A small image deblurring model, trained from scratch.
Training: soap at rate 0.0027, 17300 steps, batches of 128.
Rows from block 4 of a small image deblurring model, named by matrix and row number. Rows with one number belong to one channel. Each number is 200 + 30 x the weight over its row's rms, rounded and kept within 0 to 999. All counts start at 0.
After each channel's rows are labels from the 100 images, of 14976, where the channel reaches its highest value: "place" is the part of the image that holds the peak. Only what is clearly more common there than usual is listed. The data: capsule endoscopy frames (Kvasir-Capsule). In brackets: how many of the 100.
# convs0: first 3x3 conv (model.blocks.4.convs.0.weight, 96x96x3x3, each kernel summed), inputs 0-95
# convs1: second 3x3 conv (model.blocks.4.convs.1.weight, 96x96x3x3, transposed, each kernel summed), outputs 0-95

convs0.69,227,232,238,139,214,209,224,157,184,194,183,233,186,210,239,247,232,214,216,219,161,224,175,173,274,179,256,218,176,219,198,198,167,198,214,268,198,152,195,191,195,222,194,201,284,201,239,213,158,176,194,228,225,206,171,225,206,182,221,202,193,214,200,267,256,213,206,205,215,238,239,196,181,200,175,212,212,193,195,207,202,146,201,181,220,197,180,192,255,206,180,175,123,163,144,217
convs1.69,198,178,227,189,196,218,256,241,245,279,214,189,231,264,245,171,256,171,209,237,249,224,211,246,197,242,185,190,216,238,221,170,178,222,209,218,206,193,215,232,155,244,218,217,149,204,254,223,213,225,239,190,258,180,214,214,224,224,190,170,200,226,220,236,209,244,215,204,199,242,238,187,242,236,249,216,207,216,253,222,217,210,245,215,232,210,215,189,209,232,207,229,205,225,227,231
place: middle right (27)

convs0.59,214,168,206,211,202,170,226,210,217,198,202,217,159,173,219,160,101,209,164,244,216,177,222,197,217,224,223,173,237,206,264,164,198,138,240,198,198,215,216,246,216,186,234,210,165,225,195,272,174,173,183,181,179,219,188,171,240,224,163,236,185,199,191,205,160,236,197,150,193,196,175,209,180,121,216,145,203,189,218,170,179,241,175,175,171,181,194,203,243,237,243,191,190,232,216,220
convs1.59,135,187,192,205,214,261,202,181,205,164,180,176,243,169,173,238,267,205,201,170,193,190,196,201,166,244,189,243,182,183,218,268,175,239,140,157,228,180,235,214,139,221,169,230,247,203,186,178,222,236,185,222,184,233,223,241,203,201,175,197,217,178,216,173,263,205,225,237,257,212,213,165,219,224,184,180,235,210,165,205,196,195,204,222,235,207,195,184,186,187,195,211,255,178,175,130
place: top centre (35); top right (31)

convs0.7,200,152,213,257,223,201,189,197,168,227,161,207,209,142,249,193,189,209,185,171,196,218,220,224,182,226,197,222,226,148,167,166,233,194,217,190,231,222,164,203,225,202,221,201,234,199,223,217,223,188,147,219,202,254,195,144,189,197,224,279,183,253,242,210,189,199,198,197,186,210,209,217,213,158,227,165,102,165,200,157,251,221,211,161,248,213,196,198,175,211,161,198,159,206,184,258
convs1.7,207,227,280,227,186,221,178,155,147,170,207,169,242,176,188,211,272,257,245,185,218,205,184,209,200,198,220,221,258,206,234,165,189,221,180,205,203,221,186,193,143,251,218,206,161,205,213,173,217,220,222,222,216,202,177,282,170,225,195,179,200,206,226,228,206,207,208,201,240,154,195,188,203,211,211,197,255,203,210,258,245,228,185,210,213,196,208,213,173,167,269,130,211,195,213,168
place: bottom left (32)

convs0.0,178,168,175,230,245,193,239,194,200,165,178,220,199,180,236,216,169,209,170,226,183,203,256,247,174,176,176,201,192,187,187,202,149,238,272,221,205,248,177,233,215,173,223,199,204,203,186,193,227,165,157,274,179,222,213,140,209,210,199,171,158,155,270,200,237,155,210,232,218,193,213,193,155,216,202,203,233,206,207,184,287,213,206,152,206,236,193,177,193,234,172,192,180,182,150,211
convs1.0,199,185,218,239,191,240,173,178,219,227,205,195,194,228,175,184,196,215,234,187,151,206,115,169,228,239,222,188,180,144,184,188,200,166,176,192,191,192,201,180,204,217,140,182,177,236,182,199,176,244,177,214,272,200,183,238,189,177,223,196,228,239,126,180,167,239,193,229,131,128,184,244,209,203,238,222,171,163,146,194,208,220,191,159,205,200,222,225,202,165,171,209,196,185,251,183
place: top right (33); top centre (27)

convs0.20,204,167,201,218,204,229,191,197,187,166,176,212,207,207,213,218,166,214,183,216,256,154,152,236,190,194,205,204,229,202,275,189,240,133,219,159,208,214,142,210,197,214,188,163,204,213,166,203,174,187,175,188,195,202,204,176,152,182,215,246,175,247,224,180,324,172,241,218,220,230,184,154,211,205,199,155,145,198,206,168,240,206,245,210,143,196,191,187,163,210,195,208,191,223,223,207
convs1.20,254,187,187,142,227,205,163,159,175,168,167,175,229,161,210,240,202,180,232,195,213,227,228,186,138,233,191,180,177,201,203,160,193,184,163,185,180,205,192,212,144,204,233,167,167,214,235,204,197,168,183,169,190,178,136,213,200,238,178,203,220,202,235,204,204,192,201,190,209,182,167,190,162,199,152,174,237,148,183,233,136,241,194,259,220,198,160,205,154,149,133,211,155,180,161,193
place: bottom right (32)

convs0.51,203,218,176,200,197,191,223,180,178,243,250,230,180,225,236,221,193,181,150,139,161,226,173,257,197,169,175,149,180,217,198,203,162,176,164,244,171,164,175,160,243,177,209,160,206,162,208,196,196,211,229,230,176,198,143,240,230,217,206,183,178,177,175,182,209,237,175,175,222,193,263,186,187,226,190,181,246,256,275,172,207,231,198,213,203,241,224,155,197,182,175,184,239,180,146,179
convs1.51,146,214,170,195,200,210,180,202,219,174,236,196,171,209,239,147,188,186,204,157,239,177,235,216,190,178,225,186,202,210,211,205,245,149,208,161,234,125,210,180,248,180,200,167,235,243,218,190,167,224,242,160,192,229,171,149,169,152,190,204,202,203,146,269,156,208,208,207,221,183,222,166,251,190,167,208,142,187,184,188,208,263,202,234,244,180,153,157,232,202,182,209,208,187,213,195
place: top right (45)

convs0.65,198,201,186,220,316,184,228,218,194,255,201,207,205,250,207,243,181,234,227,215,169,187,186,196,231,183,227,220,199,160,242,173,238,199,210,206,204,237,186,234,178,272,177,199,175,198,211,194,215,232,179,188,174,188,187,251,185,214,197,255,151,232,207,225,233,238,250,222,195,246,189,136,161,204,231,181,218,199,197,159,228,135,208,170,217,218,200,196,193,185,150,212,169,169,218,179
convs1.65,207,200,228,206,189,224,166,192,178,179,239,179,212,159,173,164,231,170,181,185,207,213,225,209,204,253,204,196,257,239,186,218,181,278,199,209,202,162,202,189,173,158,235,192,217,251,222,187,201,166,238,235,259,245,214,245,261,213,173,218,190,159,260,175,187,227,219,217,188,206,202,218,230,180,194,221,209,228,201,257,215,255,192,236,190,219,210,183,182,227,288,222,220,251,183,238
place: bottom centre (27)

convs0.82,218,213,260,239,210,206,214,194,181,193,231,111,195,208,205,191,188,186,160,191,198,207,210,224,201,141,204,220,164,181,225,210,175,157,219,212,182,154,195,223,165,159,198,189,162,178,195,269,147,177,194,210,211,266,191,194,199,179,186,212,187,227,184,255,189,227,237,231,221,166,159,228,199,193,229,180,176,228,180,204,227,193,297,244,174,180,197,150,159,234,174,150,196,176,218,212
convs1.82,200,228,169,238,185,174,208,211,150,228,209,126,192,195,190,169,188,192,201,222,217,233,179,262,208,162,125,179,228,207,133,161,191,193,185,201,209,210,167,203,189,152,174,195,119,178,289,193,209,214,180,191,250,177,215,143,165,184,216,153,228,192,216,192,195,252,218,207,231,196,146,225,187,200,158,166,187,220,240,210,202,200,224,218,156,178,221,208,185,198,182,232,195,195,181,219
place: bottom right (39); bottom centre (36)

convs0.62,191,179,244,227,270,212,224,198,161,176,173,248,193,179,217,225,213,213,190,233,176,151,201,164,178,189,193,188,251,216,264,204,213,194,180,196,145,153,157,229,188,245,205,162,166,171,185,198,229,220,263,227,212,207,204,204,186,171,152,145,185,181,165,190,197,201,149,177,165,219,199,209,211,224,141,175,252,224,170,170,262,156,201,169,200,200,194,187,215,210,255,182,211,240,235,180
convs1.62,228,190,117,189,167,188,159,192,260,223,218,153,203,218,201,188,183,194,232,187,208,203,196,234,194,212,209,202,134,191,161,230,180,218,200,186,251,241,256,209,208,165,253,218,277,234,199,179,188,200,134,177,194,192,182,209,237,228,253,223,215,208,235,183,198,198,220,217,226,209,212,206,194,195,263,253,156,212,224,226,148,253,193,196,194,185,157,199,193,215,170,250,174,169,220,211
place: bottom centre (30)

convs0.70,191,167,238,187,210,179,248,182,177,153,178,220,171,227,187,179,211,236,217,213,239,208,185,245,215,191,225,194,182,212,222,154,138,166,250,156,216,201,207,174,219,226,182,151,183,171,230,191,157,207,165,229,191,222,213,145,201,163,150,188,175,240,226,210,167,193,234,198,194,156,220,181,210,198,159,220,237,200,189,138,145,113,198,128,151,214,201,179,206,211,218,179,174,202,204,226
convs1.70,175,221,112,262,150,231,241,164,201,208,159,187,182,200,115,217,232,137,218,175,207,180,230,187,169,205,218,200,177,237,225,145,149,186,201,241,191,200,219,169,184,233,197,204,192,199,199,209,189,265,216,192,164,152,258,203,229,238,186,178,227,164,221,187,210,233,210,236,186,191,161,197,172,199,177,193,193,188,199,216,196,147,219,191,240,194,221,183,201,150,242,183,220,218,168,180
place: bottom left (39); middle left (31)

convs0.17,227,165,206,184,226,234,179,222,213,170,203,205,168,195,156,233,224,197,216,234,178,183,239,197,183,214,182,191,206,174,182,176,216,182,143,194,166,204,171,201,182,153,214,203,187,177,247,186,170,144,232,219,176,257,165,180,239,218,253,275,194,229,213,164,131,227,218,220,274,209,177,151,251,172,224,227,235,200,202,189,217,195,191,128,179,256,231,195,236,233,184,201,209,210,217,187
convs1.17,171,229,203,231,227,192,182,170,179,219,214,203,258,199,204,182,198,186,193,191,215,210,186,228,191,191,167,200,215,231,267,239,207,277,262,203,231,188,255,218,186,250,172,193,219,267,158,208,243,249,180,185,208,176,220,182,140,182,130,229,219,167,204,232,268,169,190,179,157,203,222,250,158,215,163,182,165,207,200,210,227,215,206,243,208,153,163,210,198,176,203,192,202,183,192,223
place: top centre (29)

convs0.95,165,260,170,175,228,200,226,195,207,228,192,242,250,135,167,195,188,194,200,219,207,261,173,193,144,206,188,179,212,147,221,176,229,225,201,208,180,164,206,136,209,241,214,201,203,232,190,170,249,180,220,198,197,223,241,234,164,223,184,199,184,219,186,232,203,216,229,158,190,114,214,163,138,175,237,179,219,194,200,174,197,128,171,225,187,158,238,197,184,243,223,185,167,219,195,200
convs1.95,287,165,222,208,203,194,164,198,214,183,215,190,197,194,228,229,196,180,220,180,205,182,185,192,194,166,230,180,167,223,240,229,196,165,231,173,237,207,195,213,292,175,160,199,219,199,196,190,135,191,214,274,186,188,164,158,260,154,206,185,199,189,240,176,227,205,163,206,249,286,208,240,241,228,173,217,177,187,199,187,217,237,230,232,188,226,203,185,221,208,166,181,212,158,215,216
place: bottom right (38)

convs0.79,210,241,208,167,184,211,152,177,201,220,102,206,216,251,199,269,221,243,243,174,222,197,165,198,199,177,273,193,166,244,166,202,230,223,210,191,162,258,231,168,237,244,214,178,199,208,193,225,228,245,224,181,196,211,195,204,203,225,193,180,229,209,204,198,181,167,215,205,196,153,254,209,170,224,187,234,193,172,212,200,205,171,194,246,239,179,253,181,210,202,152,182,204,160,186,141
convs1.79,155,180,207,215,190,169,222,223,227,157,206,197,112,142,192,149,167,181,185,231,239,200,217,168,209,213,135,206,202,194,182,213,192,174,201,190,213,187,217,183,273,134,187,226,144,204,204,115,216,171,171,230,185,189,207,180,191,202,166,217,204,179,184,189,166,241,197,155,200,206,215,201,216,194,216,162,189,212,193,130,215,235,190,166,137,206,156,184,195,225,235,192,211,234,232,225
place: bottom right (29)

convs0.8,199,187,137,295,208,224,253,189,214,231,182,209,198,243,145,227,176,204,185,161,261,183,197,221,206,164,165,230,227,130,177,202,228,244,215,248,227,184,153,172,200,237,186,209,238,205,173,217,196,155,256,220,172,224,228,157,197,207,204,135,169,191,216,201,227,184,232,206,196,224,217,212,233,188,205,201,137,186,219,213,172,176,210,228,203,195,207,172,218,239,192,192,199,182,244,241
convs1.8,215,214,238,93,192,184,171,242,165,142,179,192,188,153,231,147,231,213,220,249,181,212,212,153,171,237,184,171,185,244,228,155,209,178,199,160,156,202,204,230,224,178,228,178,182,186,227,203,198,249,162,159,240,189,151,224,187,192,211,208,203,234,147,199,206,188,172,194,219,185,191,185,200,203,169,192,271,209,190,193,202,246,211,211,174,205,181,224,213,156,205,213,174,234,157,149
place: middle left (32); bottom left (28)

convs0.32,226,265,163,245,205,247,158,206,158,206,148,185,221,190,179,146,202,211,218,181,180,186,232,175,204,186,196,226,207,215,190,221,261,225,233,173,225,182,176,291,191,146,233,160,199,177,194,136,201,173,183,213,171,201,224,207,217,160,163,208,191,196,175,199,196,224,237,197,229,188,173,178,211,188,195,238,313,201,193,175,226,204,219,181,211,202,210,205,222,171,220,212,251,177,238,182
convs1.32,177,148,184,225,195,186,299,193,223,214,242,202,188,214,180,231,205,175,207,195,194,184,180,265,233,182,179,170,196,198,220,205,181,170,194,223,173,223,261,128,182,238,198,192,231,208,189,210,224,172,227,198,191,186,249,191,217,172,224,215,193,181,199,161,208,178,201,210,168,215,228,241,237,213,211,157,96,224,192,185,193,162,191,203,230,219,188,182,202,261,227,209,174,252,250,245
place: top centre (28)

convs0.10,167,183,206,169,203,210,202,186,168,177,213,190,147,255,225,225,192,181,174,173,170,205,223,236,259,225,176,228,201,208,194,225,209,187,204,162,260,147,190,235,278,157,210,186,200,209,203,151,188,193,198,129,211,216,191,184,193,184,203,215,254,221,208,177,236,184,145,208,235,242,194,206,248,183,174,164,161,180,225,206,237,258,169,170,169,188,203,234,158,227,217,143,221,208,176,251
convs1.10,251,136,191,228,228,178,195,166,220,177,187,223,213,140,218,193,161,215,204,186,231,224,161,222,189,212,178,193,182,183,209,196,191,213,231,148,248,209,182,176,248,185,218,249,195,203,252,218,113,156,216,200,213,236,183,279,204,209,231,206,146,213,192,216,176,154,207,205,187,153,179,211,189,209,205,190,214,209,175,182,188,228,263,184,192,259,217,179,211,196,239,241,203,164,267,205
place: middle right (28); top right (28)

convs0.23,197,212,208,204,192,290,190,192,200,201,216,215,194,195,174,228,244,211,223,186,212,226,233,225,171,237,199,221,228,115,183,194,202,195,180,225,225,201,245,222,221,174,161,215,189,165,165,192,235,217,156,194,226,205,187,161,119,160,209,201,203,257,208,110,215,231,196,203,213,174,209,156,192,245,182,182,224,214,176,210,213,212,212,226,199,204,165,189,213,261,191,196,177,190,117,156
convs1.23,191,145,192,254,223,153,186,215,191,193,170,228,203,134,224,259,228,255,183,200,188,182,164,160,251,192,240,288,246,217,207,197,184,250,233,156,179,221,229,153,195,228,155,175,182,205,259,229,192,262,205,222,189,208,193,230,263,241,205,247,237,202,224,215,207,181,201,198,204,215,219,192,162,216,178,192,214,190,181,186,197,228,155,195,184,186,172,219,179,226,195,239,201,188,214,192
place: bottom right (39)

convs0.73,168,219,138,117,204,227,184,187,243,170,197,277,172,203,231,182,202,164,217,226,217,199,245,178,180,262,171,205,211,166,189,177,205,199,226,187,186,207,235,195,180,227,235,239,199,200,197,209,237,177,189,167,169,183,155,203,198,212,192,200,208,243,174,193,246,190,202,173,187,228,214,155,209,173,234,171,231,163,246,204,128,180,203,220,224,210,157,268,247,187,260,195,218,221,197,166
convs1.73,254,163,236,250,204,164,188,204,162,215,223,144,229,198,190,252,202,237,189,185,213,224,155,237,186,143,142,222,186,249,209,236,174,190,153,186,209,186,158,160,186,174,162,163,228,187,204,189,168,192,206,203,211,234,227,142,194,175,162,201,244,191,220,240,151,219,213,202,248,211,154,223,193,212,145,217,182,220,179,199,233,221,192,225,154,195,221,181,190,228,153,208,169,167,215,256
place: top left (35); top centre (34)

convs0.45,169,191,175,181,189,222,134,227,213,181,131,194,205,336,221,148,164,209,199,172,173,196,301,242,175,166,190,173,153,211,238,215,216,193,194,199,237,188,219,222,238,187,203,183,194,210,168,153,170,186,192,212,204,202,183,205,199,197,208,183,182,201,204,217,190,192,202,232,191,210,206,222,236,199,210,219,160,224,239,198,232,243,202,185,185,202,192,197,166,199,198,128,216,191,163,223
convs1.45,244,190,193,212,167,150,226,112,180,195,182,207,157,112,188,225,273,159,163,199,192,227,150,127,173,183,206,195,204,168,158,159,191,213,222,190,160,178,199,183,185,219,165,211,165,186,214,172,205,227,192,177,178,187,187,257,218,202,161,220,195,187,211,177,196,223,173,164,234,203,174,196,149,196,191,172,211,160,191,206,191,184,189,221,155,195,194,150,178,188,171,177,168,149,160,199
place: top left (32)

convs0.25,189,240,231,244,131,162,210,245,211,159,186,202,210,193,199,171,211,194,212,201,198,131,211,228,246,158,247,219,223,250,153,182,229,195,262,220,215,219,135,188,187,228,205,209,139,178,203,174,219,227,212,181,216,209,225,232,210,222,178,193,224,182,154,231,211,167,239,254,192,240,207,191,167,177,213,210,183,233,135,224,229,206,192,171,222,199,217,208,226,246,188,168,189,174,145,158
convs1.25,205,152,173,132,201,268,228,172,201,198,205,174,213,216,193,237,162,212,188,230,184,221,182,201,175,227,218,190,170,220,250,213,211,209,95,191,190,182,213,179,189,162,237,173,246,219,170,202,201,167,180,193,158,186,191,189,158,152,229,204,220,144,235,168,215,209,162,144,164,191,222,193,222,231,197,176,220,183,226,150,162,205,226,261,180,188,166,198,191,162,185,205,192,218,260,228
place: bottom left (30)

convs0.5,251,233,216,163,221,194,220,179,169,212,231,220,195,181,283,206,224,227,187,196,194,203,217,190,270,193,190,218,185,207,239,196,198,205,192,178,195,136,208,203,224,223,227,186,271,192,240,170,174,139,195,258,188,223,182,209,171,186,199,203,244,206,205,225,213,203,168,215,217,277,251,213,141,198,140,220,197,179,232,220,205,173,241,199,209,205,204,194,235,195,133,205,178,138,210,166
convs1.5,222,215,246,118,168,155,206,249,221,229,218,192,205,258,278,211,148,217,207,217,200,233,224,192,205,244,188,189,218,175,188,248,257,211,180,155,189,190,182,230,224,219,258,169,220,204,238,204,213,222,220,194,209,222,246,203,197,206,221,144,188,165,220,217,204,219,199,192,177,182,196,180,241,237,248,212,195,204,165,228,177,252,181,285,168,202,203,217,244,211,179,213,202,202,192,167
place: bottom right (38); middle right (37)

convs0.26,178,201,175,171,180,208,185,149,197,175,186,298,209,214,190,261,208,189,164,209,225,217,199,187,212,242,240,228,183,244,221,215,190,181,265,154,259,192,225,147,192,193,260,212,262,195,222,155,194,183,205,211,191,178,181,206,243,202,234,192,187,224,198,218,162,126,180,160,223,204,198,223,222,237,185,200,203,189,238,184,198,194,190,204,206,211,153,255,256,189,230,211,197,212,144,208
convs1.26,188,194,200,218,184,214,245,229,182,205,184,156,200,214,213,143,215,171,239,195,196,178,203,186,230,206,212,160,195,147,122,171,214,195,148,193,168,204,174,208,247,192,148,179,116,194,186,218,229,239,190,169,243,171,237,198,170,186,173,203,183,192,189,148,215,260,169,255,198,230,194,226,181,184,215,199,194,207,158,133,173,233,214,219,171,193,257,174,189,193,197,186,223,182,270,176
place: top centre (35)

convs0.85,179,192,185,230,218,203,205,206,233,207,155,241,197,164,199,193,189,170,179,180,232,180,134,233,238,232,177,173,184,231,268,182,156,181,176,189,188,216,179,251,119,199,229,158,142,237,204,178,168,158,218,160,194,196,224,276,234,205,214,187,138,202,224,221,191,202,176,194,214,255,184,181,204,169,235,194,231,187,212,246,193,177,232,212,165,220,204,175,216,260,205,164,192,200,200,245
convs1.85,164,202,215,163,170,208,177,194,215,175,203,197,227,198,155,218,195,188,210,230,205,133,170,197,242,181,195,227,193,162,180,192,224,224,181,188,276,182,174,173,269,148,181,200,206,144,160,207,228,166,140,217,238,180,153,214,171,223,246,228,193,214,230,160,199,160,204,205,190,175,246,243,213,180,164,216,185,206,188,159,176,290,193,213,194,191,142,203,188,187,187,175,153,236,207,204
place: top right (36); middle right (32)

convs0.6,223,231,199,158,242,179,119,197,190,239,225,248,206,176,234,218,201,216,201,137,160,196,198,215,206,210,190,221,203,172,205,200,294,197,194,180,178,162,163,236,176,248,246,199,264,232,231,162,224,184,170,195,208,253,165,178,196,161,157,169,189,205,198,159,232,228,162,239,192,217,202,180,182,203,198,247,213,142,173,180,177,214,189,206,193,181,229,188,217,209,138,214,211,166,220,208
convs1.6,191,164,154,187,165,213,218,185,207,182,166,191,205,209,193,99,173,213,159,228,210,145,149,220,195,286,211,206,173,190,155,207,193,206,191,230,199,215,191,201,224,165,206,192,285,158,218,213,242,195,199,164,160,223,244,226,214,163,185,139,215,230,184,198,181,166,210,205,182,195,201,227,214,222,231,185,162,208,207,168,233,157,175,189,254,220,205,190,191,262,231,189,167,212,207,171
place: top right (30); middle right (28)

convs0.4,191,212,181,193,201,178,211,186,196,175,186,107,184,164,187,209,222,168,182,221,209,160,229,250,186,205,201,147,220,245,192,190,184,194,239,254,212,221,191,258,162,190,172,193,149,179,237,205,207,232,186,178,191,162,231,247,193,188,155,237,129,208,171,233,280,240,215,231,168,163,151,161,196,204,187,201,224,208,220,216,214,209,182,170,211,213,206,187,123,160,204,198,198,172,169,194
convs1.4,152,180,162,299,211,205,238,179,187,136,208,172,228,230,187,201,204,163,163,200,206,163,199,171,199,214,171,214,134,149,195,261,184,239,212,208,198,223,191,174,213,172,163,205,232,197,190,202,163,197,200,168,201,237,170,180,201,193,141,216,200,177,216,217,188,160,240,252,158,184,185,200,185,208,189,196,141,168,160,170,230,197,200,219,116,222,218,197,212,185,188,190,186,193,195,264
place: bottom left (29)