config.yaml
arch: "rcan"
model: "image deblurring model"
dataset: "capsule endoscopy frames (Kvasir-Capsule)"
train_examples: 42238
image_size: 32
crop_scale_min: 0.7
horizontal_flip: true
task: "deblurring"
loss: "l1"
norm: "none"
activation: "relu"
channel_attention: "se"
depths: [9]
kernel_size: 3
stem: "deep"
widths: [96]
residual_scale: 0.1
init: "kaiming_normal"
residual_init: "scaled_by_depth"
optimizer: "soap"
beta2: 0.95
lr: 0.0027
beta1: 0.9
shampoo_beta: 0.95
eps: 1e-08
precondition_frequency: 10
max_precond_dim: 1024
merge_dims: false
one_sided: false
adamw_lr_other_params: 0.0012
steps: 17300
batch_size: 128
epochs: 52.4
lr_schedule: "linear"
final_lr_fraction: 0.05
warmup_steps: 3460
weight_decay: 0.1
adamw_weight_decay_other_params: 0.01
Rows from block 3 of a small image deblurring model, named by matrix and row number. Rows with one number belong to one channel. Each number is 500 + 40 x the weight over its row's rms, rounded and kept within 0 to 999. All counts start at 0. Numbers have three digits each. After the name is the row's rms in percent of the matrix's.
After each channel's rows are labels from the 100 images, of 14976, where the channel reaches its highest value: "colour at peak" is the nearest of a few named colours to the mean colour under the peak. Only what is clearly more common there than usual is listed. The data: capsule endoscopy frames (Kvasir-Capsule).
# convs0: first 3x3 conv (model.blocks.3.convs.0.weight, 96x96x3x3, each kernel summed), inputs 0-95
# convs1: second 3x3 conv (model.blocks.3.convs.1.weight, 96x96x3x3, transposed, each kernel summed), outputs 0-95

convs0.63 091:542530514484538489508489538525473542508543479564495610507490619464424516496436578520553490507484537506513497492470498492529466430485526473507602465458510517512539468463486476512517479501447472544464584463504505463498586485494576454434491505528487555410472530493418514493479505470522511510
convs1.63 086:511517559495495499477492487485464480501540529479464488543475540508505506493530500517515552545509477526566561501570483499530466537487478506480509516453453566496512501510409518503504478491484542615552524545332507501500502511505494553545452479538473512450487529511637524501518546444445442520
colour at peak: pink; white

convs0.33 097:480522405530460485500507507479583504552440480500488419503425559539445495517552497542482440423512484541492518567509425524463501485476441461507474504497485488531509542450467547579473511483534507526439507523489506522514528453544619442540492529537411547453514534481506514550526517530487543525
convs1.33 076:580437484529511476489486455552424497443544484517453529435512460478486549585479495459500467575457504465507460484533500520496479536482449523507492498593484462457481497469564495473496479576498432531510522492461488521537536538477462482398499503558576426529513502597469502515461426481506464489
colour at peak: yellow

convs0.74 080:497488490565536524459556520481515534505494499586450465472440496459499582504451555484541513427482477460494522473441476508514456533429498523508446507525510544497513482476577481450479532503451425536519460515463522478392420449518507506522461532459580473514503438480507477540601501499571471512
convs1.74 097:503468474468465518535470485501521486477541491439569526510541476512488443551529500519363471559461561479517506527557480514509503413516531539458508463439501482500531457539467536567506471530423559480473486518522495510591525525459453516441515489514426515482472509519479527498383461456433531488
colour at peak: white; pink

convs0.38 100:511545525468487512576515495472504513526509554530494536458463478447508447524444481531480533527544560539516499458444488471436509448481535481524486473448524575553499430596551520511494570481485494451482547517457643510543497456501462560524576461475499486519534507489521557478461513490458504414
convs1.38 126:506490552470509488515489512512566497614516469414526523537545428533497445515543507514527526508537533510476518556470497488436509495514502538625554502436528539521488474460454553446512495445431540485497472508490626534494520479476503501541505524468487536399519499493523524526445561529479531527
colour at peak: white

convs0.4 090:538481448578504505533583531460385479482488436517468521507424500523484479445471499581446529528553498595501520486410537477518477501509505517523442457495544423477527524527548513477500566461455540559457494532513494489535494486587518412513506517538488479575503459512523462523492482518496481472
convs1.4 091:502527547433488494506414466531598542544509522494515468522506516473487483529547513463558447492423476403489483486553446489475472458463510451519543524443480557545451549497445514493517514480395483465530442464473478495505498516362467521451496481473523519426433530495486528494514489496479534504
colour at peak: white; pink

convs0.17 082:463536454513431490493468510505568480552559449578505464498509498481515427391516507572531480513530547511490428483435504414512461450554519530504496475516548408560500529499532458560444488519435411480487476529485481478505553472522504487474462467486453500488465454474496529553511570493467531536
convs1.17 080:535444523554493549508525530516425535439440572451504539525545547480462529450474498446471544477454495478552571462476531542519505600481520418531465537449527527392476474440453506425528525479456560495516468470503490497458437542469497494523511470496549525487493516503528527436512480501552448461
colour at peak: yellow

convs0.36 081:433559490502505486475460464585617537453503468538516481489543516508536533538487487509523450499397523424486528546600455595483494476475466474478530549490493526506455445526534528500501498460516464484486524479486475536501493516403535535441503483464522517411488537580450533518459523503472517486
convs1.36 084:556495528499484463477530534460418499535467512490534473550541496506455500457485480550507541470548502509539526462430487365479506510551486448545516482506561476474572481488496506488488468558626519557535460536533503493484538479593518497622477522495503515478488526479550491494586533487493489482
colour at peak: black

convs0.31 086:479516497531447550457494504547538506441480538573508507504541547480460504537438519435462470564452501457509518550557423572563493503466468488513463524600541443484514489472439587481485518487508522493476599484472513485475523472521508531494519460439537502398501471553439460490481437502491536540
convs1.31 090:512460477495512445529492523477410534611457483432523509487474500497473412520545519578473592453550469546484507460476554453472516447505547458513549428398496531518514508501532478517492459515583439542479429531564545484508472492539475496551488465521448490484487505455506521490484546497499464468
colour at peak: grey

convs0.29 084:497534436521464526477526501449584559523429553485504474517420509576537495544505533535508452461476517485501466599460437551480487532478439449515490476517534446512537522560490510530493443463509533414513487556510469534460485463536507446546410470468436566526477539489515561554494478532498477536
convs1.29 081:541508499432506480490449454538334462479501498449519573431569479448483544487466506496483487525506475486502518436493538471498502559521555574464507512429444515456529517478480493531499528545482499531478522434525597509547497506468424531447574520492537497485476501495532483470500450438530491529
colour at peak: yellow

convs0.41 053:431454550475507521480510510546291491477569504446520559471542476482575479447522505529486528540493463533480468473516528538574482531546443452489493540449528559498470448487493457493505479490553500542504513500532483472501477498455436492542467520486475453489502484496501535481458507431529544524
convs1.41 104:514569525559516493518540512529570523496535466505510497504456467581501550490476523511530572488520504547523562543435508438493581549464581485518485566517557542527488513548492519560519497484476554474481535573536531521448498466573507507539518498501470485533575526580503517439459594492455469437
colour at peak: pink

convs0.84 081:566553423577446503574547442518575522491498446497515427465416513487451474508494494561492508470528470473449494523477488535500491457509452461505465458477553505507524493522534492498513476395538444526568495511517545484532513502538600490585544491524487557498450503529488558416514460524490497494
convs1.84 076:460486592489539513485457519476383486561557523518459464532551482472546520577532516430523508590523500556506526516517521444500520467472535592483569510510519564448453497550503467462492523571464502487426491515505452518408526485457435485500499467454485478504581521483489508483511533495496538514
colour at peak: yellow

convs0.11 082:482509485472521511448470453419501485464647505479500467504499507475475532535499520532497467457506573522502579548498482551446526538480412512477498440541435494522486486477510517515547538533475437523489448548463624522536524528479480511489544501492535577488533532490476509509537472582457431518
convs1.11 086:458466491551517481488534519490523558574352504451484524451481509502500466463415495501516507479482389523525499475468505475524463485560479476529513577434493546476502514555518475449488495541529579487505527531483389480565408525496510506518491513538486539513515505526525506521472490436514544560
colour at peak: black

convs0.48 043:501477505512479491550482513507644517501381503522487463484530505498465490398515497466466462514534481487541454558518471500524507485507497489509548473567435476547509491417441558478494485354516502505494506453466536450529455519519491517540533486523521479531537497449475453524532534571522530525
convs1.48 055:465468503478506453526538474511496413498514534466535535563474513395544486505531509536523519446473539476515560458453536483456507515527573517491460525503566599413493507535529426415497524583475536535485526529558454435454514479464483472498567526453576532525467501555501540491526473480502507500
colour at peak: yellow

convs0.46 109:463540535545588486483523540461478478522506503562476532538522494496433449536467461510493467521508497512477524511483493545523486464522449511498458476497483517509464470538517498485683450500529451556596521492544486494497516482508526513468438540616497463483609463504509519503456502559469497510
convs1.46 099:538544440594463520504494520557525465494472437475552489537554499549511506528544521511493570540510490493549498425513549527548491544463507537556493622492446526470523552555576499492539466511483429493482501445533547491546478515491494637547490491498519525505424525501510494508529526511460509450
colour at peak: pink

convs0.93 103:499488551419608462470451553510522431489501514509494517558491528577514443533521605466487480513505445494572489521497578486521479448544499469466538459538472522518515484458526435572445497456496523575545496493473504468466455505496504416514536466477505540530466518524477487440556508482569476555
convs1.93 103:510545405536474541484545489522501581502499483521554526461493472426516577484473542523553550518478585521400497498496409492520492507513520524515451564493532521451514462541485535431528471567460474449490538484451510515553510477493486588486530493517500496479557483474518514597463508508418515451
colour at peak: pink

convs0.5 100:458454464454582472534523493424544536505464444497431467508534486507567493488526403496525466525505476467506566484547518537453531563519414501406476493524516500515519478507548487478605494506502475404455458509547562466532424489522454496500529550494506502490443457518489458524564512548494482498
convs1.5 100:545590532507517572473492531556521392459527497458535523503459525534459555512555468490439507519520557540513484516487445480484463516523485540536501528507499539477431502485440524566511494518507552509591489492488509596486471501572477499524433456490531544531596520554476540529471414472514536529
colour at peak: pink

convs0.19 113:580465513520507500476498524463479590437479519482454518510446463522493509503489517553529461541549445546446498534452476435486544581525547499418539469521525489563431507580443493404511543480432549495429480477459558539512543537520527425480531507523512526555458518498509481494526495561477526510
convs1.19 104:409509483471497494503510455522585433546519472503535477472525545467512522473512482462481532488509534447494522521580531567552467414465448481565482537486482540461555482474560467565474449525656470505570504497550435481495513471446536524510460518491485491486537492512507480526477514439488449535
colour at peak: grey